From a checkpoint of a small sound classifier.
Training: soap at rate 0.003, 2800 steps, batches of 64, held-out accuracy 73%.
Data: trained on single notes of musical instruments (NSynth), 184686 training examples, 1.0 epochs.
Rows from block 9 of a small sound classifier, named by matrix and row number. Rows with one number belong to one neuron. Each number is 500 + 50 x the weight over its row's rms, rounded and kept within 0 to 999. All counts start at 0. Numbers have three digits each. After the name is the row's rms in percent of the matrix's.
After each neuron's rows are labels from the 100 clips, of 14976, where the neuron reaches its highest value: "loudest band" is the band of the loudest frequency at the time of the peak. Only what is clearly more common there than usual is listed. The data: single notes of musical instruments (NSynth).
# fc1: MLP up (model.blocks.9.mlp.fc1.weight, 1920x320), inputs 54-107
# fc2: MLP down (model.blocks.9.mlp.fc2.weight, 320x1920, transposed), outputs 54-107

fc1.482 088:493518502429435551497522534507408506446551444476551480435476410583418601409526548533560553508569449444424537482440472519530451494415494600555481551459469432412509
fc2.482 072:466605467431527484444434505442563512481463494462471490414461451445510494467467466457493526502516468559424493552451501473528511534540531428496464506460570524563558
loudest band: 2000 to 4000 Hz

fc1.37 106:375469445528565469592498503443578518506466428463462568541629582548474547555477489523535510466588500505445411582424459530588458529570513458475492542413560468380438
fc2.37 124:498607500507435538499487453532507441521470583433519516505544526511588544402572543457512489528467411540487454478457491511631586394489606505501469472495522418468598
loudest band: 500 to 1000 Hz

fc1.34 066:425529575490497487464573494553436456537521518456556527552474486505572514531531454585459540519489475556509512512526452579481551510460506534463497548505544468528462
fc2.34 065:468547517440507516537528431510464470536391482497536516490484522489470554414514519524520519565544570459428495534519426453514416470499432457491547429530493422494512
loudest band: 2000 to 4000 Hz; 1000 to 2000 Hz

fc1.535 080:576418551533446539482537502420506464547530462485577413504414453473521583453427449467424458437447579460456553457452456450541438469573510512614500455474501571459546
fc2.535 062:504533544519558512513535514540559556463561448481441501500495460496518452532519442563541528500544536535525496572449560523541566534591501516531451443554619465640445
loudest band: 2000 to 4000 Hz

fc1.539 074:550596432552441555455472417459411554486474522441469507511494498521502517543496479549529475531426571543470494473434441535647487570530577558551499528405422476506510
fc2.539 069:530613548482574592426592490460569588473557443506579508518567485507506450421526419565516524500551537557487440474535510568426517535548414566544504477485463475431500
loudest band: 4000 to 8000 Hz

fc1.319 101:579505466545536504550607532478484435492452515405472486471499429525515542590561449423574479464552535522515522403445530484499507530567455511420506429563497361518457
fc2.319 087:534472516538463504491438573528502462525512456495521515447450446491482458405501454534457478462463481548524458540411469522540498443503502449460429526448603460480517
loudest band: 1000 to 2000 Hz

fc1.489 082:451582511487461531438532456468514553571485525529425538542458534457422531463444488533542564441478493455481432465494480450486409535406564489522396472478492545501445
fc2.489 072:519515575557461552456506464444524494462485428401492485461498501518458456396532435511497376448531522538551481442443505471539465532515462422514524473479547474493517
loudest band: 4000 to 8000 Hz

fc1.306 068:485590497537428502498511523556474561556491555531503400471466460419567443566580505510540521546512441502517519485519497409416559471534456494580581551518559476516484
fc2.306 067:495525517486608568512510553495569536390456505458514595517595522499538464439444448545424377376520502374485458500469460489489477517490531533457475414540566503510467
loudest band: 500 to 1000 Hz; 2000 to 4000 Hz

fc1.627 108:558545495505433600466475400461414506466532573556447465526552486523533521504430440473476465552525576536451634518505523465592458522499425516488471565534385571553580
fc2.627 095:484538489573464564458471515512518558491536460512492472441529506485494519382510555555541400465477430550462459451475531535458501443471547480552568443478508516491502
loudest band: 500 to 1000 Hz; 1000 to 2000 Hz

fc1.459 079:518446562532442443525541425487482480544458531514436421495474499517416535540453428428482552533375478513498447505621479507416444592450528516530509436425496549504491
fc2.459 074:535426548482567593516539473613472595448537468575424516417548420558450500474479533520553532487556526572427470488469595519533550499483465502515443507501562450430522
loudest band: 250 to 500 Hz

fc1.384 107:541544523473523541500488550458456515549468501520476412461456484437531486471555526497526554547494497541515449542548453554444537517607513520511502520556475430491484
fc2.384 123:462560542517525537490520502477511575490458520505535545461524516496477545507454475479500409408542483473473463472473601508480531463436383479558550482428580493491508
loudest band: 2000 to 4000 Hz

fc1.721 073:490584481424497468450548424476496511547621605494468517504566465470463593448522540525589484554459482568539460402523519472433459524480534435551468486552492488509404
fc2.721 065:576539559516485529511517485514501515535438483491529534465514472548569590505499408442550420425436546498584517503485610508570537522529517429530499421412468440512497
loudest band: 1000 to 2000 Hz

fc1.526 117:516584462498496473565573379515586512483465496555448499522504404539450509488523427542516502523496529487479428541502423468615540442490495526450441478492535420462454
fc2.526 112:468513551552513651515476526423493545508475582425459573501483491518545516453489530507510507420599486561560463454491541538437488503534385531441481591512487536515581
loudest band: 250 to 500 Hz

fc1.302 135:526491517488558447572502524542525497483511453421482447486547496533552417491589530555493554468569487545532467648433530493597506479492527458391493511514564597551411
fc2.302 122:466622510472575535502453540485548523507433367505468434472428482520606461479571485549464416573512484555519545466480490511573447513410551546479528461510606472495599
loudest band: 2000 to 4000 Hz

fc1.671 092:484546539536533491482432516465572555547406462468481540440465467496530461423525589515533507429519520482541439570432462562487480478484532539415540517476414428461483
fc2.671 086:481517540569509562544548482486422525541494581462527431457516463508526454474458573454502407529590545498503372438506483584564521540494452456490523472472554464473602
loudest band: 4000 to 8000 Hz; 250 to 500 Hz

fc1.544 082:496529548446339526518558572463429454507454454502523468396537395415399461574530432559503443525510505454521497492524457476584371534508496515511490489510540470494440
fc2.544 097:416551466466342489576477488554474557432539467501459509491586481510537537484496539528471544543573517578508507539473447518460492489489522487503466501449564392475518
loudest band: 1000 to 2000 Hz

fc1.54 136:549483487501497505544529459452517513565480459542511368517456463411515448485486500525529542560522553492532481557492456517520527539631495520523534545525568455563475
fc2.54 144:486571543547555568482505549493467557458478540477565615462553527488483523457498514464484415401517451518506500492494554531502563441430402446552523456441547511441525
loudest band: 2000 to 4000 Hz

fc1.687 074:497469497565466514573536568530526452539541472455461494575468481502575482509445486513577474507540459505508538474524519533561480551599524556378496554499517540544460
fc2.687 071:481557496485480596466445605519475481435456465531464573530466481506523599443498464585463413542492459583530431539426535499428494435509551395516442549431596429476608
loudest band: 4000 to 8000 Hz

fc1.708 061:466514482571594550563539483514602556506454570510436497536550516618481513464492408466555519492586462406552438408483464502479460533523528443436536467470468500452509
fc2.708 052:471482420499471490521454443502428419500540452542530508508624515493460458515524450559459391521538402529538465547536431499592485458496395468599412506513459398471429
loudest band: 500 to 1000 Hz

fc1.173 104:518396463565531409449436534478548549581482450459489522538431444495419490496486443449501470442474504442541609504511480613507446556532454423555499428566545466521467
fc2.173 108:513551514544468551498527410452423465515454516491492513436557511453483486418511527582600497574522510543461455445428497479543551503545444542447541535524549431464560
loudest band: 4000 to 8000 Hz

fc1.477 107:518487486535570511537468487561506452479466495474454476503468477467516473469491504519569393534496445538493502443522488535612529518553642430466522518558498495572502
fc2.477 102:481476641567517622480513566520579528492453453509500550504493469469494491540572488487506428503502527524539462471433514540448572474472436470480579487421553524515544
loudest band: 2000 to 4000 Hz

fc1.662 079:518539482536442557471476563462471562415539566475480489432479526521469541519550433473470480602560464506545526577427471465622481552489479478527394488480550532609466
fc2.662 081:485528482488568521461463500579542558524399424512456513559536574518531484424553533496537485475524525615500507558529612523404487487581445519472522423572491465458584
loudest band: 250 to 500 Hz

fc1.136 115:450540497464435547462493550538517521602493501455475591444481453468457542517467487538504575622373553529442525550450539433536562561430511504497488558393448544496551
fc2.136 119:498528534561565537478488542523439562426536511429588545548505510493524533456412510510515396470514500553530365420507524481472511423426506555512454473479508460487552
loudest band: 2000 to 4000 Hz

fc1.71 203:603477497458487452433492474520408566448456399482557439541445370567508500594485412550481487496440522457504527497353444571556522573493506482553496374576532413639422
fc2.71 182:512601506474464599531496517468430534498401476516440503549411524492541490433513555516479453476469475537506504547462572489420486423570512520529449463479476386498608
loudest band: 250 to 500 Hz

fc1.214 073:536507524502435480456502545493458555410482420458501419435530516549483493477390467430493466510533563473422510391593621446533538437601490488446597421536495530497579
fc2.214 064:484514463552559528537508415563514547400496374492500582563486558545496489429480461454470473448542576475461458598449566527532416444535483527537463563567485540418557
loudest band: 500 to 1000 Hz; 1000 to 2000 Hz

fc1.330 129:499434482548459496509493452535484494457583446563509489483452502541496470471511500383454459481520486432434490423550508555473523473522471503520542493407540569485566
fc2.330 106:470472496582500468470513570527493480485473478482528536456543487549544474475496516580532424463477516515559417529389508560448490454548570492563547460487625555586529
loudest band: 500 to 1000 Hz

fc1.660 113:563524510478429523580489530454532461451443479619407430480492472459479456483534519482538523586518584528491514488531491566536508471689522498485476488527602384513526
fc2.660 117:451575519556594596435540527493442520544447512406530508536494547488535564487485524501453469446546418497499478502443567515438560466388378414539515448470540504426560
loudest band: 1000 to 2000 Hz

fc1.118 070:455442442495466473499546479519487461507453538535546408560573438494483550472459451514424512536398528468453546480495481454512528461566498515450500522508370544543545
fc2.118 064:542557553523458576595508515516441557455423454477511483464476420524547458472561487485543501516545512480506512543484466478397452423523462466531603439485633454479472
loudest band: 500 to 1000 Hz

fc1.138 073:460461416551392506529454538525463457532404463526413526454573473496472421535568391482509443473489542423463527509488497397478424579474463452510447439500464519533478
fc2.138 077:453472501496517509479557450506538545509555443452514501550522487566495568398617520451542485476558516632536563558448520529525447461515491415528558413435522473528493
loudest band: 250 to 500 Hz

fc1.10 069:602459435600485516505403545491449476533470361474409510491539443580494489538555412553544433409519539534488468553503558525575489473531463501529526485442467486538522
fc2.10 073:530484575454544529548483397533452579606497511499454468494538489385557546571560480469548496473441503444417425551545538527487455476511451481549502421457646531580504
loudest band: 1000 to 2000 Hz

fc1.43 091:576486513498464543597527447482514540559513484515479400555470435405530487440515573557572444658532521577468499502525462545585505490610553491499517589516528409567556
fc2.43 135:458586506547550539419482534483492555457473519490517585467527519506460522445475503478460438368520478512527494501470571506460573455434426485532542449474552529457514
loudest band: 4000 to 8000 Hz

fc1.161 096:508491468525444516458488402452441434482531566445507424451515475530462455539396423683524433550589596499499498440431431499491447477510551542474420519432419531441433
fc2.161 104:506568510544482467478427546462483500511462452435540420521511520514498446453499571555625425535561505562521400484488506544565478503529512423455529564444547423434470
loudest band: 250 to 500 Hz

fc1.690 121:516582562376490511470575452481483507497573583510489541529535478518475523466420483489460525524557470453503519514570500460523493452419458592524418518453365573509466
fc2.690 106:499568443518473524436586479445462505476483481483404429532513511467481516386468592548500478464426552475477469540520570453608497403591414419551535556506550479457580
loudest band: 500 to 1000 Hz; 1000 to 2000 Hz

fc1.666 073:412466464537580443470490504452540531488467543548489534470482498434432484464469459433503579575572576481559477467439430482542489558451504480487488457464445487571467
fc2.666 066:625505490577482502476576476548465571466481550517562448567551480480541468476486505522466459485518486501501434532544587573518442516553518445552557594515481427488540
loudest band: 1000 to 2000 Hz

fc1.746 102:580481449477511498581478520485485454534495440575512403540520500429494447458493495530525510606502514457533524563500462499466516509606491547508462474513539493504536
fc2.746 120:486556567549543553434504475449492578462491541434533585456505505494492543508474533488494460353513461474488513464452587522476545479415419495529550454469606509481497
loudest band: 2000 to 4000 Hz

fc1.38 104:505535512506431448465471538479533410552507573579442564574558427479510495550468548435515497420560414479513566501505454563542495535466487471381561449491461564515542
fc2.38 107:505510450549508546495436589600484587426416499517491547547455517502614482487514504484531442426469446516537458486505440597467521498599487477511468508484460445512492
loudest band: 500 to 1000 Hz

fc1.180 095:442586531504476543461551476472516457491466561550477488559493515489448511517482398502488606462576582486536602525523453535518486461479449548470489540443454458500480
fc2.180 091:461492575528510538441547509457442571414474485422495522524458542510519542393496477513552463445458443527561450480437493508505577378570419367492517466515473493526637
loudest band: 500 to 1000 Hz; 1000 to 2000 Hz

fc1.638 068:559579515557536494535617533532526492478510437520493525459407518436469483565545543580600552455590463535603478437484539550568394477487565475415438406528464428533539
fc2.638 061:445520551553474509538557589592575490500581551480434471488411512531494489461527519437536537524465525549461459413494412470587556519520464421465526451513569482570497
loudest band: 500 to 1000 Hz; 4000 to 8000 Hz

fc1.562 111:466485543461502479545468509480536490569493411568485531468580435473498531406495544504486438527597507532548542530505497489598492398394575591496432552529542454585424
fc2.562 097:501546584560503593476451515497523595427454461539579565433390426518477456442571470490532488455553533549544506473506477514524472486442407443426488532522576519481546
loudest band: 250 to 500 Hz

fc1.17 068:474538418533489442561492501561558529513532486485507422466556512443593410555517499527424498508467480469464480544483591464499483500475446502444564615585553455416528
fc2.17 071:482533554486538498408477443492463482457464426537552500439458576544421518491453545423491423557459496539503514491448488502483532511517507597489485549492527461532478
loudest band: 2000 to 4000 Hz

fc1.403 070:513474547583448433531465517493509546490572509514542444609539477562478472457500430503510528519439482457517466457492516422454566553447435528473498448541563442488556
fc2.403 082:517517560543489592557470544488474489487416451504543554498490520549498455552542561418532451457485442462488470515538549583422517386593380511561523497480476510590511
loudest band: 1000 to 2000 Hz

fc1.761 116:573471519533478384545504533462459511538496492518436429508513415474515426506560537430509451490521447479530547406609503398513494578556499506556440483447547546481396
fc2.761 112:494437523542474478486377461521479558486494553456440502461571437502567502487471554515525487490524553503509401578489568535517512435551536477582525479485594521574608
loudest band: 500 to 1000 Hz; 1000 to 2000 Hz

fc1.146 068:517460548466424433510546438473484450489579450499547553464509455517468433459482398476512457529441458480469438513567561516537509562560570518559463530467433516491513
fc2.146 069:533568507471553561482448504505532605554534439504521401555418503537520537507537485496560442524548532499511498545455555489460490504507536426595526486591577514528505
loudest band: 2000 to 4000 Hz

fc1.377 081:471622504581493467399420415459524479585531487521530432503481494527543485551474434422528534595555601538459579517547433423436509534377461533520467515456563510379457
fc2.377 077:552476572487505617543467475499541556527463484477433544503491464433458507395530451495539481513433424485454550510480471550511479472540422507528529440434467492490560
loudest band: 500 to 1000 Hz

fc1.169 079:489591513517488402596575506443444523495478503524433469562511553515534572449464453551449520469431579455388564422539564422598476510527567502497451434485406507518518
fc2.169 103:453510520539503585508584491459546521576429446467415399447474482539498463459576481534449434465568580516471494565547500497411464418478448494547589483532614443441565
loudest band: 250 to 500 Hz

fc1.359 059:442512509454395461443506485536473464427461465561486568475471498452549554516378529504438521563490540410509503472545409461504550481479447554473477574418564513457469
fc2.359 057:517486566521579560448448478508440476534539440497459469502520558568449432532554456531492508456473573481474512586466595484418570433565573436475560514502489479503465
loudest band: 500 to 1000 Hz

fc1.78 081:571543523524534585472455418461587491510573482453523458612503482556545497447482402544481480462459620550514444568530561527459465460572454508545489500508491513562558
fc2.78 074:567519450565476553511441553478449538529463443461465574520488490439590469408539487466493430438479575540493518520401556444502494520482469522484485485539532487464509
loudest band: 2000 to 4000 Hz

fc1.32 108:498527510501540500515531510550545472548545461446525498458424600560453540518546533507507410438519603535545429504502617502598436557527378498590491562568491446548587
fc2.32 077:520575520437485574489532554547461459457507487412495536510455526456443548497496526548532485435506504583430433494498463434502493474547491549463523479576634476483644
loudest band: 4000 to 8000 Hz

fc1.512 061:439472507593429541464518512465566575463449480550430540535525578473409476477496531455471503531484556533562436496481525530547505521424495519544494430553451508635480
fc2.512 057:419462530492462514523634470456487477469514585448535437452509572515493548491427561534476458528525528576486441520512517483531478482548448522450482553464469502574493
loudest band: 4000 to 8000 Hz

fc1.682 148:584498442475477532556497537424495467465439495580502414457475428440524419515475516502574519626536545535474504550501483554489510460702510503569451517570553444548499
fc2.682 148:454561555565528574436521487519500585484497500456512600497528499508456551464522488484494443388523476441514520506472557509488555452418409459546531455433572508438520
loudest band: 2000 to 4000 Hz

fc1.740 195:506484476511425519555428501543484535535502484466479462480493429438531423451562493593545473496573538495549438569479515437580564439508532455496523455493502492561455
fc2.740 181:493617521554514547515472461475561562547517540496544564447549468572524511484541523455498466450514460485457424439487530542473537458472406481589501463493604472453583
loudest band: 500 to 1000 Hz; 1000 to 2000 Hz

fc1.621 171:555510562504466583546514574494520400487432467536465420469438447450521423556461526519517551611503521495527487531501523532523555495673502501508506563523548432480486
fc2.621 180:485612531529509552446511512476492556545465540473499535519572499502499559474510493484491425399562506498525468473507569510481522451477431408514486436454571492457544
loudest band: 500 to 1000 Hz

fc1.744 080:514565499483631539512538569518537483506482510514480502458526511467516557485490531509528491550450522539357558560508465495504493443629512480514523503432499440433472
fc2.744 082:460482507556480562464457465463509569516515558427503559468473538453497482437513501468467473370568530438587474481432541483523559528509375447509544489526559487522551
loudest band: 4000 to 8000 Hz

fc1.197 211:485533525514458484454521578483473495405487452491469526516465397461488482526531450538502522498608513429535503556455551462558424531457447562444522575506482484471538
fc2.197 225:406563551469435548501448497530546520538541505401476577477569447529517376511566492505524477582560496553500484525455505500474455526507480489515468455469559448469489
loudest band: 1000 to 2000 Hz

fc1.426 251:549473465512427534517537510528585451546555499457595468472467526514472571508442522530551504573619452533550491478454480514545549506538551563530522659520508441537483
fc2.426 237:507493494523461548471416557562499559468503495592557527494570509454526468444514555518595393487493571562545406507467517568513497554515489499455497572488547419502496
loudest band: 500 to 1000 Hz

fc1.381 086:561574451505479546475480548486396546531509555447499436437490433482488492435507496501619470553464468478445515489532562473523541579433493520467479560427419444508556
fc2.381 082:511566432489454475563500496482526549436503468391540549514484547498553521351553608511549458443548496538460409478546527506482531442474449481593446529478502519433450
loudest band: 250 to 500 Hz; 500 to 1000 Hz

fc1.622 106:561522478446551484517509478523586428513398485514497530524499437478491540520483500547517472581477435568532513484520521466454499519481475504422612520416517551488493
fc2.622 100:486553531486477560537586537486517579475412526429540531525520540462495553468519533431477499464462442616467519441455498526449518445575466418448507483525541473462533
loudest band: 250 to 500 Hz

fc1.559 136:509482552524450618512436435491525547581532515501385556411511495536474497542478510522514534513483527502446612504490450492482416526447447424525478506456441497452493
fc2.559 157:552458513513496546504467484534514591553498450404557448446497479468477544333500489533531484482510499614421431425475568412540508503447552524510555436452524471492580
loudest band: 500 to 1000 Hz

fc1.69 068:473481490541430443588528520477531524595544549488465468548432464530439472483504490535382499468553460381525489428520396511597454475469459435468526498517436543619450
fc2.69 065:501610538476494471526495482580547498515413492511392509527474452565526532451582525486526436449465495536417526535405480494485472477517463473582511521521628458477539
loudest band: 1000 to 2000 Hz

fc1.710 084:552481510434526532544572512496462484476488502516422406504492574467496503551460477548538481483462522511526478549501474487560495484564473567497450470515562510477519
fc2.710 085:471565545544487518456494483502511575561449501501558493478499480495515473461476550477477500512535443524510492476522542537466604432497530453502524440471591539449522
loudest band: 2000 to 4000 Hz

fc1.742 086:503529533509436536465485532516511513480493460501531505542459486484569567439518529526426551475465562503554531505469493443485585536557471595567433541498544517591436
fc2.742 072:469595471480571510457520507493484504491497413468505423421427527535579455474529531466558569568538549482437420494424559587515511400499427563546515570489537531508530
loudest band: 4000 to 8000 Hz

fc1.4 065:465496413425425521523497470440417479448434544542490582440419393410458582501523465412556511506539527508557519463471440421432349489424381542522515536577495526440431
fc2.4 059:509447560457468507580475451470488584546480482477429524545568513556424446435500570535543566470522522572528586516542443480479458449512498410471415548521602412459496
loudest band: 1000 to 2000 Hz

fc1.387 144:473529594551552449398425472443490500567526429580432439539501467485455519448614483469496414570389535494527551420503562410510553585457527472532557441474515432539524
fc2.387 142:444534555447422620537431459523473506563552531450574503523557463504554497436522555476501503460502475529472460604481533574514495433469438529554526476535539505470545
loudest band: 500 to 1000 Hz; 1000 to 2000 Hz

fc1.494 094:564506466491468470492455528526541476573550539487500546505485432467435477502515469491583473586430511489409504417578440515522537535487553495495462469492510532549537
fc2.494 087:532560632524532534574452514530460488549452452521489482557436481566511555379535549498594481484545497591503469516500591626476532489477434462535530548490540467382514
loudest band: 1000 to 2000 Hz; 500 to 1000 Hz

fc1.578 125:599622526534536552579583512454631434476548439501547453544439503448482469536450439505564474527406533485463487532552495388495488516578504502434526483480506492503466
fc2.578 119:447594430493474467458503604472455495462404544483454505493474406538453530400545553486444475464555523507473509461472568448484566445536441521526504509522489444431604
loudest band: 1000 to 2000 Hz

fc1.643 062:521516467493476542443463507545528492476544469494422571496412493562494499445488549568507517524426489504500485434506456597572488439534498492476503558436472443584528
fc2.643 058:486498574452504465535520543507518483560444502370565523515427514514431520483528552437456500529606579592498545454500505463524478481559562483430561557542568534536444
loudest band: 250 to 500 Hz

fc1.99 084:545531552478575454508550476510546466564430381512495425494435468452486400492462497547532528578496560469544514511453561555536555484597606492529495540471487460529524
fc2.99 084:453581496501469554491489580505415490489507583453497563488526480537497517485515570418496446413542471549514519487476517530486542496439362441500483535434575530480531
loudest band: 4000 to 8000 Hz; 2000 to 4000 Hz

fc1.329 092:471505430543471611499509466458460400514464411466531559500503515494485512445415582544479513441507548493571512529376447569501436455504467584457492542524451428484456
fc2.329 073:561463495510554518525556543464483572503491552447477564513511449521608513424517486480505464466603519488482471465481567543542578591524429557475486576501473482529618
loudest band: 250 to 500 Hz

fc1.215 085:540618509534448570548478467553425512585453539487416485522508472529435459514547579518457580560519562530426590460532557550572482533538553529552496572500543465513445
fc2.215 081:471532452470529495445541560531512568430544497478574479498483505468506520529448550502532422435535510539582424547461493427466521456520367427476521439451575511526576
loudest band: 4000 to 8000 Hz

fc1.367 076:503504506583517518519482483450553476492488540585496475492452435425474480471535555503508504572398508535502471458574601483541529547462597479430496500512417393487406
fc2.367 066:579553490545510481579457564558413472536522462493539440425499453426497543429505625560519485474501541581489540476404498473499466446530523503473454413541580404428544
loudest band: 1000 to 2000 Hz

fc1.679 071:554478529514454536594531499492568519512522494433553479515476513486553492512453484556478511454533545501472486504498391565492482437586531555500451485520509437575538
fc2.679 076:437549492566552579406474576527443608532514522475575531551465482512424498408491533513498371456465476484504502511470623516498499437508492490502481470482522558485500
loudest band: 2000 to 4000 Hz

fc1.691 073:432485384505494468510423509530566547615533451513453442491563492430422550466461467580557459469536606544543558499486557386582510519543520521530533538584513472584488
fc2.691 084:500545521588480644570527389519501505526461516455477478522446517516526473438560590500585503510466489560548403560542573513442555514536492538524495493587463534528541
loudest band: 2000 to 4000 Hz

fc1.341 092:423470487513427485544458468507459451521417455591481458368511479515560507497541497469548443473446447391492514507396452475463508530534503483452416448532428465492449
fc2.341 086:494586471563510445485457557479504583415492547487483528509498502533575524433542540539538480485551476491455482511469506458533470514498558533560489567458525431530541
loudest band: 250 to 500 Hz

fc1.111 094:532538555435521547584583500622425480471525456469455530518471584545501513462531499509503453471530529467588437580460489493607492449573522485430471486554608395444548
fc2.111 087:471498469533469527567507422490403604488523432485483540475427562593531487427505543577530427440588483564484471566526549494605480486544553404516506517452575475575570
loudest band: 4000 to 8000 Hz

fc1.483 087:567526516529562542516437486513508444472559459563435478523487463476547594478529416515583543448490475492475498508520497513501485407566501581458425491522450431527524
fc2.483 068:536588534500553553596431440430428526538413492561415503571458498498472493408484520521437406452581578557458476457448520480461452479482454451518536478479529450575525
loudest band: 1000 to 2000 Hz; 2000 to 4000 Hz

fc1.413 089:534486457501486539480529454430456521454494503584524499486433598524586439605545554482538468539463541523452486449467507496623454472558620440533542518449468452402505
fc2.413 073:474558600516537517481456491524562567487519528497485509522555469443445564456451529498499407468498437449526434550415493572423512468440374526510529501477629501517569
loudest band: 2000 to 4000 Hz

fc1.462 068:512566653497537528412416505469447466523454490643497520535477547506589516419529505494528485538500501562507539502588568388448419473429426472455397457465439559448465
fc2.462 077:561495490454487582541481441527450520452621462452510487524519451467409489420485554523519415412509461560552480443442414522575428459451487586545501489463535500451520
loudest band: 500 to 1000 Hz; 1000 to 2000 Hz

fc1.486 071:466466567510543537574515455524489536550570547465497453564422543547574487461488460443529493448477589377500589476525412475470536505532539485511554501420509554500515
fc2.486 086:499559540456469535362513514538564478486512479470508623427455477506472505472461566495576436536492565538499457570581562484458536492524503442514468532425624461459559
loudest band: 1000 to 2000 Hz

fc1.266 076:521417537540487565456505549442496483540436474545458483556492504491396523418539520532525500486524480499464521524528543601471408517523531527537381574419571510542504
fc2.266 073:412604492602538478536604573553502528479544456484495538511403575473540429422488536527482459526519505598555470435518527587616549543492497493468504476572526502528573
loudest band: 4000 to 8000 Hz

fc1.463 125:453613500485510503491533434567565437457375517522487472472549469530505500533623496482559550519592447477506460547491392442483335539459504483488480440459497364427516
fc2.463 092:505560528540482488563526419536531582513481469484457509544534537505535467387467544547592527520553470550524533489451525517536560508497484463544452496465543428470600
loudest band: 500 to 1000 Hz

fc1.342 077:502419485453421485548479456561500457507558584415494386459497449509497409507539527436477548513483442542504469451557445487450495515546538474487404407521463593591454
fc2.342 062:556543545554552477466449501477512624431439470577453533495448486555436442511487492548516515510477581561483524453544485552557519446476509510521553542474600485594608
loudest band: 1000 to 2000 Hz; 500 to 1000 Hz

fc1.418 104:554587509506431511589489431473527493521604471463522495549517467523606571491524471591515453433627555472518459501576568465496486446543570581510577555539492535431568
fc2.418 087:509465477570535597441484445509424550511426490510466528479572520483521533406525528539526386495509584535477464585521499463471586483557479558527500566448520481501556
loudest band: 1000 to 2000 Hz; 250 to 500 Hz

fc1.48 076:609542520444461447513481422510576471483485519480436513427529469507547534415439523553533492438453421474471515445516463440566474479572494438466594452474440509576564
fc2.48 067:534545554557505518577556502513429524502439486563600494530379518406513453467515569472498467407501409484551463495469491533424545532505445499564578491538506494479517
loudest band: 1000 to 2000 Hz; 2000 to 4000 Hz

fc1.192 130:477438448543569497475543531507522437629536494425590423532528523518529492473500399511548500503495553509463492432469529512525442472520518427478477499434456495441485
fc2.192 107:493520448604512524441473548493549465445512532453519554460532464500535480473479487573511405493451467568498422551400432524616492479592517452448553506498606451521526
loudest band: 4000 to 8000 Hz

fc1.60 076:457510503496425526570403474627451487571565517524507566452501453505475497542542534453499424533586515403426546438453512559505458492493424550547463447445377585555511
fc2.60 070:513614428559466486513456596502498579556429548581499544581469453407444426482463573503525476472574449520572422531462457497463474481558487464502525503522509430565595
loudest band: 1000 to 2000 Hz

fc1.221 103:576468436451463522572506476424531433464429465518478414536437413399520500519464535602534499552562544483557472478471471631535481498627513553523467480465514467520517
fc2.221 101:461601572578568536466532524505461586536484520472535603466550579505488491475515500463450417441486466530506492482489547471476566492431381451528519502519590491520525
loudest band: 1000 to 2000 Hz